config = dict(
    model='multi-label image tagger',
    dataset='aerial photos of the United States (SatlasPretrain)',
    train_examples=203450,
    image_size=24,
    crop_scale_min=1,
    horizontal_flip=False,
    translate=0.06,
    cutout=0.4,
    arch='resnet',
    norm='batchnorm',
    activation='mish',
    depths=[3, 6, 3],
    kernel_size=3,
    stem='single',
    avg_pool_shortcut=False,
    widths=[80, 128, 240],
    num_labels=7,
    init='torch_default',
    residual_init='none',
    optimizer='adam_atan2',
    lr=0.0044,
    beta1=0.9,
    beta2=0.95,
    grad_clip=5.0,
    steps=22000,
    batch_size=128,
    epochs=13.8,
    lr_schedule='step',
    warmup_steps=2200,
    weight_decay=0.1,
)
Rows from block 7 of a small multi-label image tagger, named by matrix and row number. Rows with one number belong to one channel. Each number is 500 + 40 x the weight over its row's rms, rounded and kept within 0 to 999. All counts start at 0. Numbers have three digits each.
Before each channel's rows are labels from the 100 images, of 14976, where the channel reaches its highest value: "top examples" is what is common among them. Only what is clearly more common there than usual is listed. The data: aerial photos of the United States (SatlasPretrain).
# convs0: first 3x3 conv (model.blocks.7.convs.0.weight, 128x128x3x3, each kernel summed), inputs 0-127
# convs1: second 3x3 conv (model.blocks.7.convs.1.weight, 128x128x3x3, transposed, each kernel summed), outputs 0-127

top examples: building
convs0.22:477468564527527534474505444502508585515497593541535544476526523532481566509545565559550473556512539539536520491539468467469490523495514436593509497502502526562549503521485499502571524523505507472483588536523568520496534455465518605508559560504503492498488500467481490564469547492507511508487566510516528574443619493508530479460467550503536522546547525450526502568530515565486567457466
convs1.22:465434473444511519528457482492486467485486470534459469458459547501569501494459448429498477466437496513485470502451486421453446554462468459505550460451457471469471493491461536458499484496520515480509502490494451433439490431462446490476453455448424446476471461571460461428544455507440437460462464441500543494479445492479418498553452494470453525497499475434501465492573564540440437465469

top examples: building
convs0.95:467468569521529534478501452505503581514492584538540553473538533533475562506548560560542472552523531548530511501547460465465490509497516425589518495502491531568545498516496494514573518527501504463482570537518573507497534459473518605507556558493511485492495501476477478564463540490513513509482564516507532573442632496505532476459471550512535522549541522463523504564527521567488571457472
convs1.95:470433485452521520529460487482488466479485468530452477461463549499554495487459449432488482465418499507487476500448479423446440556462462458500541460446466476470471491491450538456499483497525510471503500490488445428436495432471436488479457464452423452480471451577467463427541453500446440463466460448500539496482457496474421506549447493466451523499496476430501450492562560531432438460462

top examples: building
convs0.24:473476573522525532490504448500501578505491584536542544471538533536474564501547568561543474555524530541522520494561471461466486517487528425594524500502483528567546502523500495511573514523500496471473565541521576506505536466480515605500547550489512489507493516467472477564458536491512517496491559518505535555440629494509533464460470556501546527538535522458528500566531520566481571451472
convs1.24:480433495463509523532459482472486467469482471524447477458460546494556493478462464437486483477406503498485481500441479428442440547450461451500535454446469478478469490487440533449493486496518498476493506493498446435429500427471424493477461479444420465472474456573467469423547462494446443461469455451499537494485466497471430512549438489464459518503498481438506452491559561524424439461447

top examples: building
convs0.46:451525499498548489474523484464520534496486504510508576458533519544471491498513528523501572478518563641574533533500545544489479600519481535519551496472564479612458456475480481560540498562554518474492559485510559535547516465455489530474556553552493513463502506500494479510466533540475499458485478514567527574481540552528503509492517494520425512511597482502497468445539527606469480457464
convs1.46:428503440526518458514552480454509546569471499607566553494464548494457446571446526470489426432511517436507540423523542541509470567528517451501433540457524478502457537506513550458505520464512496520494484522551516491416515498480472470552474506499495517536485565504456458447455421495450476556481455500480542466480497534451440457502522514480520451508413495415427488499508531490445459521500

top examples: building
convs0.52:486466559532529532475506445508506588513496591544531541480520520529487568512545568557547469566506543538536523487538468470473489531493517445596505500507505520557551502520473499495568526525505508477483598533529567530497534458465518609510556563512496499500487502469485496566478544492508508510491566512521530573443618493506535486466469548498538521546546522445528504565535511562490570461465
convs1.52:464437472450508517527457480497486471482485472536464466456453546502569503498459452424501474463443498518484471504452489415457446549461467459504545463451448465472468495493470536457499485495515515485507503491498458435442487421463453491472450454445432446472469464564448461426544457509433428459460467436498547491479440490481423494552458490467461530494498473436501472492579565542443442468468

top examples: building
convs0.32:453474570507520529480499455502503575512488586527543561470546535534464557497543551564548478543538519547528503509555458459463490488494511412579520489499478540572541498513514492522579516524500500453482548538512575491498531466482517595502553551486525473481496495478473471567450539486515510507476565517494537570438624496499525464452469554516530522552538520472518501566523529569488569453479
convs1.32:471431495456525518529458486473489462478486469528444483466465546496547487478461445438482485471408499495490476497450472426439439561466465456500543459445478482471476488489445537454497483500530506463501496487481437425431503438472424482486463465454421454481468446581477462427537455490458456469467455460503530501481468496468427516553446497465440515502496478430500439491542550523429434459460

top examples: building
convs0.7:533430582586501494574547447526555543501484577561485536465494478449572540543466542454565536487473537521518530534558566551490517541500519504551539516513508541503515529545471453498585523499435560520457534556495509551493533538553542493512513476539465458508565520494534559546534506471597517515534533529483545492501475515534485568538571524509567535468501485499536584541467505507517537497443
convs1.7:489476462460477466539435434558493480550503489516409469507467497533529475490448456544505432474499500517466479486400554467442432480474445437475477439439442459436486509485501477456492492492501488438465480480524479523517488480454568484464490425480524436467475390465457486464496453519482471465496440428496519493519413469422501565491484478541452530497474416473456430526541490464486497491495

top examples: building
convs0.96:483466564532537533478504450509504589513494585546535547477528529529486566514548566556534466558509541546532518493542464471469489528494518440595514501503501522562548499519477497505567523529497508474481588534524570524496535456468519612510555562503499498502492505472483487564474537495514514510490563517517530570445629496505539486467472547504542521547543522451527508562533515561490574462467
convs1.96:469434479452515516529462483490487472478482470532460471454459552499558502494459454428493477463429501516484478503446487416455442549459462459501536459448454468472466494493456537456499483494519510480501505493497456433440489423468450492474451466450428453476474458564454467428542454507435424459464464439498549491481449494480422498547449489464462529495495474430502463493579567537436446464464

top examples: building
convs0.100:491475558545512502489544453526514568512456548553532552498545537463506544516530547531505499544505547549564527523586517497422480543467530439569533520502525515570518475490486496538549528526442509484471576507491581552517559441493506575503548562535495503552487540481493492535465491454553488486490562529492528539431614517531570529484483532465586529531544501463498533559527476532449569478499
convs1.100:495476472459473551520479477498473467499446483536520505490534539474562472484449433524495565497411512510467531495455489440515422545473455397476534509432472492442487476476533564474522529506508485530473570502502477447450495443494425497477439520484430495484518509540443515477518473470460412470441478424559552469519442515455458510520498454480450522474457473453558438497563591495448478543456

top examples: building
convs0.64:493460555523528527467512449500513598512505610543533547480514518527489571519540557552543468563497550537540522480542471478476487537491503441574496499498516527554554496520459493486575533515500509477479602536527562544493537455466517602511556562524498497494493489467492496568474534484519501514483578512527531570448599498500529497470470541504534525543545516434532519559538511556492572469462
convs1.64:464434465441512506530452476502484466483484474536462465448452542502569505499454446437502466457462487519485468500454496401459451540467465465502549448449446459453469494496475526465496482499522517476509503486490461427442485411457461486469455457448445444482467463558442453431536451518444440455459461430499540493473432480480431498553466490459460528492495461448502465492570552540453441478474

top examples: river
convs0.127:516529485489472482503504504490471468456472483446446483502486458438475474495437406457444457483502478444465441484513454474496512476507504529438483512475455521444451480466491538490449485451460485524514380442468449485476449512518498393482473360490511481503505452486514540478504469486500500476490445496522555434484376453488515461492481495449457446438487497499473509476534476406490414505494
convs1.127:530519482567473431500486460486494482532437537435488517530579518374504406473429501557521520565528485430493528548517501481482508425527529472488536511510498496470462505534484461505492481507395444509359434486449546506536520516550505503536499488471503508577538514445517511548437498482499503499512535539488560499511491531473510522470511504521470468513523550541454498522487475435595458500564

top examples: river
convs0.120:505519480485464486500505507499476447453468485440453476509479465448479463491435413456437471489496484451457434489506460481495512486513499525441492507481469523447447486467504533488449481447478473522515382455470447484470448515508500395482466366476509488490502454497501527477514471482511501490485435495526562436490379452492503460493486485458438433445472493509476500448545481412479402504495
convs1.120:526512485570473439490489464500494485548379519435475511527570501376497388446429507540521504541520485423496532543513504481469501438507523473504527502505490504466449513537496444497488475511409447501355429504434536490530503525550527509512499484475503508573515506459508502534445492493491497510525533527481545499512489523449518516473521491517477466510514522546423482492496470429586460498543

top examples: building
convs0.21:509468552514525516466511446477518602511511624548530533472507511524482577521532563548541470554496551524533524472557483485475484543488514437573494498494522533547552495524454491472577530503499497481471607531535560545492539448463515598505547560532499493501494492458496504572467531485518512509484577510523532563448589495508524485472474547496531524530546515434539526552533512551485563471459
convs1.21:467440463434509508534450467501483457482488480536465460447451548503569505504449456442510469473470485518488457502455497392460457531460472465506551437451441458454463494498472523465494485503511521481515510484497462435437488414444456487466459462433454451481473470563436450431535462523448450450455469428499544495485430480479437500550469488456465528492501457462505475493575554546463433489472

top examples: building
convs0.62:492465556527520525470513440505510593511502607543528539481511512526488571513539563554553472570501550529539527479541476474477487537485507445584493500504509522550556501521461495480573531516506500481481606535531560541498534462468516601508554560528496499498486494461491502570477541485508499510487575511527532571446598494504531487468467546497533525542548519431532511565539509556490569465462
convs1.62:462443468450505510529447473502481468483485476537462464452448539502578504501456452430505465465458491519484466502456494407455450541470470460505550455453444458465471494491477529461496485498512518483510502488498461431441485404456459488468455451441444443472464466557437452424542457515439442457457462435500540492474431483479430496557466491463460529494500467450500476491567551542450438476470

top examples: river
convs0.55:505505483486459491510501517509469446461470483444457471516481475449484461488443411452427481497489494456450431489509460482495512492509498527430499509483466523443445485473496527493447482439484470519517389463466446489466449526518503396482458378475498500496501468506501522475524466477517504487484441499533566434494382459503503466490495481458443428437469494509478496448558468409486399517495
convs1.55:544527495595473444462485469496483485534376525439477508519557494386481388438439523526515502546509491411488539536513512480471495426503512475498492501488482491467456510535495441498476469502411446513360434516442541497526504510554532516494502497477517516553513496457494493524449488482474499506537529536475532485507493527448521518469511485511490475502510534551416485500496457421579472488529

top examples: building
convs0.101:488465558521521532466506442495516592514506614543533539479515515524482569513537562551550477563504543531540520480541470472472485530491507431584497493501509532555554501523470496482573531511506499474481600536528560536493534451457518600509555561518502489490491491464488497569474547485512508509478575508517534574442599494504527486463469545502529523543547518440527510563533511557487564464460
convs1.101:462436464439511515530451478500484457485486473537458465454454544503576501499454444436505470460462486516486457500456490405456448544463469465508560449452451471457470495495472528464497481502519517480515503486490455431440483430453458483466455453449436443480461462566449453427540455516446447457461469436500539493479432485480427497556462491464459527495498466449499465490567553545452434477479

top examples: building
convs0.97:460475571512522530482503452501501574509490587530544558473539535536469560499547557563548475547532526547527509504554460461465490498491518420584523494502482534571545499515510491516578516526504499459483555537515574499501532464479517596500553550490521480486494501474472471567454537488515511504480565519501536568439629494500529465455469553513531524550540520466521503565526526570485572452478
convs1.97:473433493458520518527457486474488464476484468527444481463463544496550490479461450437483483470408500497489479499447474428438438558463463454502541459447476480474476488488447537453497483499527505467498498492485439426430501433470426486484463467451422455478470448578473462425541456491455448464467454454501532500480466495470426513553444494463446517503498479434501443491546553524427435459457

top examples: building
convs0.69:435495561536527508488535433499509565514519591571554545460546504536466573537614593510513504522507559525513543509538517474479500540485542421571537485473528545581572494489490510563541530498475502519476560489492534535483541478492500584496498561518512533539473515498498510527469504507519503509482599498529526512463618514544531498483521521467543559505517479464545554510537513515502589506480
convs1.69:475479409435518595517499464496499479491423475525496473501566528462490497495495466462488547477386516492498488510497465483523449531526486439477542516509484515522519490512573523481529538516576515497463521433540473469432518398470450494422445486497428475525513497593482479470494492554498494463463508428468552443493472504472483494510526476491473425482475418509591422519530581538447503492480

top examples: river
convs0.81:512524485489483482506503511495469470464470474448450490502496465437473471495442405450431455482500480451457437492511450472490512474513503522429486517469454526447444470468492540504442489449454487518515379442467456485469443519522499402491463366496506484500512453497510533482506457488504502484489453499524557434486384459494513468492485489453455434434480499505482508468541475405490417509490
convs1.81:540514497580489426490484462483493487528431530443492527528574525376490405454430504548508522562513489426491536546513507479477496418525524469474524508492495480475466505536477472506495474510394447496354432481443554502532522500551514505524498503474505516571539504458513502545435472474488509515524525551494559495508499534464510522467515505517467470510510551523460493513482477432597464497550

top examples: building
convs0.102:517498513522491447508461453550483532479461488476492501503528483508513507462526508481559556517482552543503524531502530542507464544528453488524446491527534482602434515507405436522545524523520516473542579496463539560576526560515547573483531531551469483541459540484448436558523474483504449519503466580517461599477539517528508521522431525587489501547565548424538461572583510528501482479502
convs1.102:509497432538506484468499564547475513496505442555496479473524458554535514527483449460549465556474483464468495515499456543538524438545467453520487515512543489489472548475445521447474495489511460519591490452472512563504501491442469559568545509570476530531529456499472511488536557515407470471510473464500513517466462512537396476463425489505631536485526510455422552567591447495495493501460

top examples: building
convs0.123:457478572508520526486503455501501572507489585527546560474542537538467559497548557563549475545535522549526511504559463459468489495486518417582526495503477533574546500515515489517579515526502496459480547538513576495504532471487515595497552547488523480487494504472469469567451535488515511500481562520498539562438629495498528459455468553510532528548537519465522502565528529570484574452483
convs1.123:476431501463518518528457485468487466471481469523440483462461543492549490471463454441481482473402502491490483498446475429435438557460462452501538456446481481477476487487443535451494484498528499466491498491486437426428504433473420486484466473452422460475471448574475464425541458487457449466468450456501527500477473493467432518555442493462447512504497479436503440491539551518423437461451

top examples: river
convs0.126:499509482481459491506505513506474443451467484438459477516474472450483460489437417457430481493489494458453436496503462485499513493514498524434498505485477522446446487466504525486449480444487468518512382462468449488466450523515503393482458371480504493484501462503500523478522469481518502490482440499532564433496382459497499461488491478462427434443467493509475495440555481415480400506497
convs1.126:529515500581473444471487468496491486549355515436469513519560490372480389435437513531515505533509491419496538539509502483465497434500517472508502500499490501467451511534497440495483473508420447501354431515436533487525505514549535516501505491479509510556506492459505496524445494487484492513531522529474523497502493525444528517470520485511481469506511524545416479490485457423571467496526

top examples: building
convs0.112:512441529538533461496504503504473547497508518589523551461550514536570505466529550537521529524440618563493567459501544440535510613476511513514513505515540508537487525483526466534536547583500550477542541509510499567565498514519484530492509527573445544482505519487439501563500467445473499482556522544557519511481548524537582466496499541579548506543522498474548535507558577534483503429470
convs1.112:515508479547500451491481529402551529578567559527532460519522495516441477479520516585601460505565474492495548497499488507576541469466481494577468467519485516536572488491448434548467471473517525547567511489531513549562525481480587564570447515464511525530491455494491521498492469543447532593543512535485481477506499548577543513488457484493474523493473517541463605523492490519495487458436

top examples: building
convs0.71:564395528557541471528521461418526555490509603547520530445489528471532540524499524490549554490438561522527528484596577540496541558461518479532543493510544474520506479531450453497567525507457540519450583520478509583504525517568520527492507520579423491520541538463557613537484475441521512500500562518533528499486521509502487538520522519504527517470513469476506580500533505498488524501471
convs1.71:483449436467488454516437448521485456516469491505409464502447529495536476500401431555521428460498503509455487488465498459439439491459444440472509403436417475438424507517510482458496492498485493453462499503492471514506486475471527488481465476468510463467492379444426494452481461542521453442471433435494510500530444471472472519495485466493459534492475407485465457511538488474462459493471

top examples: building
convs0.72:481462563530534533475505450508506590513495589543534548478526528529486567514547563558537468559508542545534518494540463471469489528496513439590511499502505524562548498519475497504569525527499512472482589535524569527495535455467519609511557563506499496497492499474484488565474539492514512512488568515520529572445624497505536488465472546505539521547544521450527507563534515561491573462467
convs1.72:466432476449516515528459482493487471481484470533462471455459550500559501495458450428495476461435497517485474502448487415457443549461463461502540459447452465467466494494462536459499483495521513478504503490494456430441489425467452491474451461451429448478472458567454463429540452509436428459463464439499547493479445491479423498548454490466459528494495471431501462493577564538440443465468

top examples: building
convs0.65:444490561534539511454513435525518567521511557564555577493544544528454586508566552579512513524512514540545541492557506468458476505450492415565530474458517542577578496502476492532537502533476501476477555524464547525513543468489519598487502557510509524501462510468487458534439499506533523511466561497497551543431605507538568493485493534482544540537516481453527513553524485527518572488489
convs1.65:493450478446518572501455491476501492505429456504489513481508562444539480448476441454498517514371491480475494493467440406481422534505451442489576498438458492495489496527467557463525484508534482478485514465524482448442510411487404475458459491488430469534498479564453496442517511434465453470464464464499524476459460519437491496558476485474460456483462466481513411525513519475424458482483

top examples: building
convs0.29:470468566526527534475501447505505581516492587539537548476531528532477563507547565558547473555517535545535514497540463466466490515496515431594513495505495528565548500517490497508572521527506504468485580535520569514498533457469520605506559560498507489492491501473479484565469546491508512509484564514510531577443627495506533477460470550509534521550545523457523502565528518567486571456468
convs1.29:465435479450517521528459486488488466484485468532455473460462547501563497492460448428493478463428497511486471502452480424449441557463464458505546463448461475471472493491456538457500483497523513475506500492491447429438491434468443488478455458452422447479469455574464462427544454503439437463465464445500541495480451496477418501550450493467453526499498477430500458491567562537436439462466