config.yaml
model: "multi-label image tagger"
dataset: "aerial photos of the United States (SatlasPretrain)"
train_examples: 203450
image_size: 24
crop_scale_min: 1
horizontal_flip: false
translate: 0.06
cutout: 0.4
arch: "resnet"
norm: "batchnorm"
hidden_act: "mish"
depths: [3, 6, 3]
kernel_size: 3
stem: "single"
avg_pool_shortcut: false
widths: [80, 128, 240]
num_labels: 7
init: "torch_default"
residual_init: "none"
optimizer: "adam_atan2"
learning_rate: 0.0044
beta1: 0.9
beta2: 0.95
max_grad_norm: 5.0
max_steps: 22000
batch_size: 128
epochs: 13.8
lr_schedule: "step"
warmup_steps: 2200
weight_decay: 0.1
Rows from block 8, named by matrix and row number. Rows with one number belong to one channel. Each number is 500 + 50 x the weight over its row's rms, rounded and kept within 0 to 999. All counts start at 0. Numbers have three digits each. After the name is the row's rms in percent of the matrix's.
# convs0: first 3x3 conv (model.blocks.8.convs.0.weight, 128x128x3x3), inputs 78-83, a 3x3 kernel for each
# convs1: second 3x3 conv (model.blocks.8.convs.1.weight, 128x128x3x3, transposed), outputs 78-83, a 3x3 kernel for each
convs0.75 101:481542555502537559485499511378373388353348366359336379527562561529567588501523549631633607641619611645605599420426455418423440419446462493497490517539538504499535
convs0.76 101:448482451472543544525582573550485439516528534629564545546481485530487496519479505458498561480482514545472507634522460560476449567470463535490483533511506524575547
convs0.77 101:558586578541519542520531504481537517510525532497515520534514533455450463458454454494502580507512546466468472462494473588543501494476472424557616539611669526489535
convs0.78 103:524526459549576492577571487532549522580593560529524505551533550504489522499468492459468459486465460509468457518499510557546538564552546496433404548468479552537523
convs0.79 103:549563532501459477480441459562522495476443416451394390534505477502467414533486430501537499521567528469525483527520482492490483435433450503523472564585519458475443
convs0.80 099:445518435487577469510580497565505463548552562621568580502446473493457473461440460445512585494536550541544526589471431546460451578474473513487501540503497499557545
convs0.81 102:514519453547582494576576496540552519576597558536527506551518531506483515510471503443450463473454453503446449550513516564548524574545530517455425559482495559553523
convs0.82 100:495482468499543550556586583563529491545550552594567574553509500571526526573518527446453483451441447533465479619546518560505499565505506564481483544520521531585528
convs0.83 090:443467426447473427433472436500460485418413454473451468500506474545552504499502449480517498475548575461546582558500496510431453534441437535539566535594605496546589
convs0.84 102:554549506511532535478538500477463452533489479566574559531505491515500524485475493499535509524512490493523459530541506622576531584600588546578520621590603548545540
convs0.85 094:462482434436459423433466414504445458406399440475432470511503452533528457446445385462503494478555573460560570558482483521425463526439460493503535502559569462515561
convs0.86 098:474515476477513471466516475425418420373390410439393427469473453499514479440465429545572552547593597529595578518477495470421456480426445475481518499548546499533566
convs0.87 095:500497468462440443453463430524474463429417451466456464528516464507496422450409351454515518489579580485582564521445450482398444450389425488512507537564544469501498
convs0.88 104:534535506514454453506457454537518428531474408544471430538501466520496423512460387505566468515580481496585482503492475483458479443444486557537462587576476528475421
convs0.89 102:496518442531580507563591536552532475575581539576528510551502497524492502528485502446479491467464466510460455590526508565530503569517491531459425551493464547573529
convs0.90 104:528498435550559475583570467516556553577589576509532500546541547490477509469444478468473459501465462522486469455467495533531537541542544501415404569482485589553524
convs0.91 100:473488457410407445415484509545548532490507546511498534481479447477495482465483458430479487442517566449564595481480496518506488509411408473561553566569610550518501
convs0.92 104:503521531508520540484489503395363402381358378398351400521562569484537573433474518585584554605575568607555545431411449414403438414437480471487495501536547499481541
convs0.93 101:471470420499543506551574542549507457549550535622550534530479484534495510540496518434467506448445454518444469617529508552503486578498484557494478556514508558586528
convs0.94 094:481481442444435425439454412518447456406400446468440468526512459525514435443420357451506511482567586469571574547460466507408460494416447486500519521556561460501529
convs0.95 107:484511520495505530484490498366367397365361389386364423526563564490545567429467492567566534585556545582528518446439467417421455426447492470487483506545538496492538
convs0.96 100:484550557509547559488501507381376386360352368366339378519553550527564581511530548641643618648627623650612605414424453420429442422449462497498488519539536501498533
convs0.97 102:584566547512476505453444491597524544421432460399363383530530538453458451527520509520512518534537548447437452568550507512518516435453446449490561530570605415450490
convs0.98 099:515457598485587623527604617614447451502557545578620577557566529549558489516489468438436513505544518541522506656571478591497454563502478536472535522493529478547527
convs0.99 100:507540513511535497502538492369388376346368379401372386463467435471494460423441422549567564559588595544582563486468488440432454453438442472461478489526501480516493
convs0.100 100:483488484503517523513514512508487492518495489494511495605586566577560535592582544395399359415447413377389368425466469487499487483502488508508468574552511568532506
convs0.101 102:458503446488556526531589560550490445530533535629557539522463473507473483511479498458509565487489523548481515622508463550475456573479466527489470537498479525572541
convs0.102 100:470473457483533547551578581558508459536543548623567567552498494554511515551501516440466513451449467536457485634548504563502483563488488549484486540512520534582533
convs0.103 103:520508454553577493588580491535563553576603574532537516557529543511491528507470500443436450476445441507452449531510522561554537570552547517457426577486509571548521
convs0.104 094:466489440444472430438475422492441455401395433473427463505499451532529463445450394477510497488558575463558568557489490520431464528445460492503534494558566462519566
convs0.105 101:482484404523563481552572515546526465567572527586529504537489488514481502522477512434467484457451453497431447586516507557519492579518490547475445553500483564581515
convs0.106 101:455461454473516528541565564548489457502529547610552557530474487528490509536497521488504570500469509576480522628525484543483470550476480546492484534497515516546523
convs0.107 102:503514436539578491566577512545536478574580533562519501546504509509483507508470504449473477468462462505447451567517511558536509575534507521457432539488475549560518
convs0.108 102:459502418492558466522568491555507471538548547623563557510460489499465492478454485449504559488507534539513522595484459544477466587501488519497500541501488517571552
convs0.109 095:467503448454498439442495435470436446396397426468416452481483450519524472444460409506539520511576580485576568550484496507426460513436453487495534492557556486529576
convs0.110 087:509502512492481504512506477500496445432409388393389342574590571531505489492432413467510464513562551498548520547483464524456433453389358543550521568574554506456415
convs0.111 100:487554559511550559487502509379377381354353372360341385521548541534566580517538547649650623652632627648613607418433459426441451431453462502495480522539533501504529
convs0.112 101:489467403520559497550584534547528471568587546586556527543497485529498509524481505415445467455446437509443449585509491552502482564504478565488463583521505575581510
convs0.113 100:479473444489534524548573557555510465530545543613559553546499497554511520557506523438460508449440462540461484626538511552497485563490490559490482545512522536581525
convs0.114 101:451468419483539487523562512539482450502528529622557546508456487506466507501462506483514579507502545566503547611489449537465443568488469532510492528487493496544534
convs0.115 102:509501437547582495580582503543560538581607569541543515556518523514486517515474511428439457469452449506449445539502512559538524562535527524458423577494503569562512
convs0.116 090:509495536475462523479475462510464410437347360432393352530539524511496462516475426472500451505570522494550488527481454500434397431383348534532531582538530501470431
convs0.117 102:453475418485543487527564513547489452519531530630558547508457484501464500497462502472509572498496540553493538611492456543473449587494472533510486532492487508560542
convs0.118 103:545565526500467473482452458559529491479454423455405400533501467500463406522473415496540501520574528474536485525515476492487479434428446505529473567590517468487446
convs0.119 103:552574541499469486472443460565526522469449434434385391538511478496463407535494433501533507523568537461513482532526489497495489434427447495521483564589531450473451
convs0.120 102:520560551536548539525546536400419400368391393363371403468462466465483516469490513612621612622619630616607604468463481444445462459463469502492499532541529518516513
convs0.121 102:493474412527561508563590548544523469566584548585552529539491479528492506525475498434458475462449444517452455589517498554506489567505481555477447576513495567576501
convs0.122 102:491472404525563498554585534547532476568591549580554522544496484527491504524473499423452474459450444509447449577505491550503485560503479558479450580513495575578503
convs0.123 097:523524531498476514502511524557441430531378390536497518441435435456478467452496486486507513477491501516494509557524502548435411519452457517501468477498437460465439
convs0.124 095:504503473467448448458467434525477463432423452465456463532519464506495419452408350456516514491581575486580556518445450481401446447389426491517509536567546470501497
convs0.125 101:491463416510544513543576547549521473566577548588557537545504488548512516545501514420438462459440433520449457600522497554502483571507479571497477579535521571587518
convs0.126 103:589544506588543513582565546525524533533549572513563602592555543562521497502456440514451415483440409512464458456474502510539552522581607474478473496466481523496499
convs1.75 102:475449475457408431453387394481510504481498475479506478556556536587584558547544512497510533484483496475470480496499504454460467446462478547528487542512505493462442
convs1.76 094:437505552444559613440506545461475430494478386468447408486458441489439443523497494462514494484639600481599557497481384525478358492475385515607569489490515475472520
convs1.77 086:510550475541534472559528471450460502431441492415499555491483476487475437524533499544528508513491494526486482494493509443472518446503538455459403468482411487505390
convs1.78 099:463488508462514566449484529510492442521522388508481369434469479441430424508501482469480481476551584465555594499489427524502373509495419550572589511529518495493482
convs1.79 091:509509484520437376530489410459469519432466600446539598561534536545505510491450458531512534490398499525497529461513550410503604456575614481482437498509464435454417
convs1.80 089:429512552431561608415514551456457419490495399426437442472474440476434437486466460439483500462601593475588579489481418504464389452472432487603527463454445441423436
convs1.81 099:462488507467518569452484523510485426527520373513487358437452459446428420519515490462479471474551576462549579507495425532505381516501415549596607516544537508502495
convs1.82 100:450503532453548601450509548452451414486464400477468404467415395463420438524504499472499470496615581484575540499482404527485383497478379501571543492522545491499526
convs1.83 115:511518498513452449499471452488474450466463507470482503498487487483486493447447457514521542499494550524542577473495499424456508462516528496498490465455460410391408
convs1.84 138:488489487542517474516495430467468466432415372400438455467470485506505526581577574513478443501478445496463440475460473447438403406416395535555547518535521550546514
convs1.85 105:537549510538487463523501467499479473477461531470488527514508503509531508451444449534523550493447544517528575483499514423449526447508542495487486474455467401378413
convs1.86 098:553520488557443433544451424490495486468505544463480522506496484509513495441445428525525564480472520492489522494519531425483537443506550497474486461424463392343388
convs1.87 106:512529501506462457506508477478485506452424561465524552520505501525517508475453456533532555498407557534559593465502523409446543447526548483494452473453416425383384
convs1.88 093:519504476530421372541469394461541535415554615436540580567523564590533571518452495540508541494412498514459522469546542406536611446573617480499454481520480431470407
convs1.89 095:460503524467536586455496532494479450507497353494470364422422440432406413512505487471494479489582590474569581499486418522491358498480386532582574507531525491493502
convs1.90 100:463484503460511556446489533510483425520523377507465370456515519477486469518512487468468486463524563465554591499493436528506366514496423549574606525535533509499462
convs1.91 128:465493499472474473487473434519510462500541518504531523480467463464443450489481485507522540514550549507511526512508480491513487495506474506525480450446467449473442
convs1.92 093:455440460433401426435384394480494477482486462465505485562552528587572541557534500477496523482488500481480481503499489455447445439452463509518457525501489470436425
convs1.93 098:452493522459536590452494530477468419505483357491474388444417407467437443529516504469499477491608595478575560501486398529491369495478377503574568486509533488490515
convs1.94 104:522539507518482463514510475488483495462438549466512547520509505521533511466447455536528554495423551528547588473501520413446535442519546485494465470451435408370394
convs1.95 097:460438448447402422451385392470498509481498492475507511549550522570572546530522491479496520479484494482483483506535526466482475452480485501514469530492491470421412
convs1.96 103:486451480467412436461393399476506503477491465480500468556557540586585562551550521501511531483483493472467475491494499451457463444457472550530492542514507500468445
convs1.97 088:490477458524455399533490403448422518471467569477563634542521519467441441495491476532494487497421442515453439437470554417492588471570633448448421518518448468511461
convs1.98 110:427519583426566628446561580431484499468458463484507447510459416487417432485481508454503510486567535487547478498434425538459445519501419515544508504484462461510531
convs1.99 093:559516464565450419554463421467476491447498544462496522526515504532527512452436423529516555465442500482476509477515543420499559447524565506494488473439466400351388
convs1.100 136:508479453504472444500473445471463488460453459470471490494491484476476466467457449498476492485462468502477474458464484450454472458475503527549558493520552514531564
convs1.101 092:439503546449552608440500543474474424500495367469448389469454445479442439521499487464509495484623610479595573499490394525488363489475384517602577489510518479480510
convs1.102 098:447503538450551605449505540459465420491466389478461402472435417477431449528506506468508479493628592483584549495478386526482366495475374499568551483494527479488518
convs1.103 102:464484504467512563454484522508483416528522375515486356451470473464451441530525498459471469470539566457537570506496424533511382520508420556599613518545546510506490
convs1.104 105:543549509544486461526494462499479469478472531470483521512507502506525505446441443533524551491456540511520567484499515423451527446504542498483491475451472401377415
convs1.105 097:460492513468525578456489524496476428516503353503482365429415423444419416520516493469489475483574590470558570508497417532500371503487389517577584500530535497496508
convs1.106 097:449503540452555614444502540473486432503476369482450383464457436502469472534515506466506482481618585473585550498482373530482348498475375493563566476486512483473509
convs1.107 096:461492509467522574452485522506484438521511365507482361423427443440420415515512489469490477481567594465555583505493421530500372505487400534576586507528526501495501
convs1.108 093:442499536447543596426496541482468395514507363464439388451460436464442440499488474440476479463584583461570560499495410519481372475472401505618576466485496469466476
convs1.109 104:549539506548462453532472447500489471479494535471477514504495488503514494442444434529526561488474535499502546490506520423463526444498541497472491467431465394363404
convs1.110 107:507526501502456462503524489474487512453466568469533553517502498523586509479459459532538558505524566541577600465505527413493550457537550483492446478461410437397380
convs1.111 104:488451481469407433462383394475507507475493468481500470550557543579586568544549525506516534485485492475468473485493504446457470441457475550525491540508504504466440
convs1.112 097:465494516470524578462487519489479427509492347500480369420409414441416422524517493467488476481573591467539550512499414531503383508497400511579576490532537490502511
convs1.113 099:449499533451545602447500537463466419494466389480463399464427401475437446531512505468501474491624590482585551500485393527484370495476378498574561490514537491492522
convs1.114 096:442497541449547605434491536485481405519493350481443378447458445479462462510499489444487475464598572455570543503491388530482359493476385513614594472484513485472503
convs1.115 099:465489509469518568457489524507488431525519370511488362446466470457441432527524496462475471470545570457540571511502435535512392521511429545604607517552543507505495
convs1.116 109:506528502500468466501526491475488510455463566470534551515500496521576506479458459532540559506474571542582603468507525416503547458538546483491445479488408439398381
convs1.117 097:445496536452543599436491534489481401520503349483449371445451448473452456507495485446487475466593575458569549504493394531489363493478383519614598472490519483480505
convs1.118 094:509510486516436382526489417460471517432464595447535588557532532545508509490450458532516540490399510525505539460510544408499596454569603481485440493507460434443409
convs1.119 091:509509486520446379528496414458459515434457590449536596559537533533497500486454456530511532490400497525499527460507551411497603459572613482482437503512457437452413
convs1.120 106:511449434500392378502392365451485491436476503459483493517522505531548532472480468534539559499488507501482494471500532438476526460497528516497486486475487448410409
convs1.121 097:463497519469529582461491522485474429505488335498474359424411414443412421523513492471492478487584598472552559506492408527498370505491389508570569490529538486497508
convs1.122 097:465496517471527579461490521491478430510495344500478361424421423440413417523515491468485474479569587465541553512499418531504381510499402515584576494538538490502507
convs1.123 071:512515506517482483536500476452443433476433510442470528485503473465493445432417406467495517530470495558503500510516527484482522476499541421453384406395350422493436
convs1.124 105:512527500506454455507506475478485508451427562464524553520506501526520509474453455533532555497404556534558592464502523408455544446526549483494452472456419424383385
convs1.125 100:461495519465528580460492524476469420500477346493477382434407406450419432529516495470493476488586584473547544509493409529497386504492391508582571494541546494506521
convs1.126 063:462483454477507460497500449544573610503560599441535602434419434476440445516472478487520525477503502461474467546569552542582584491574587410493507396510539388480502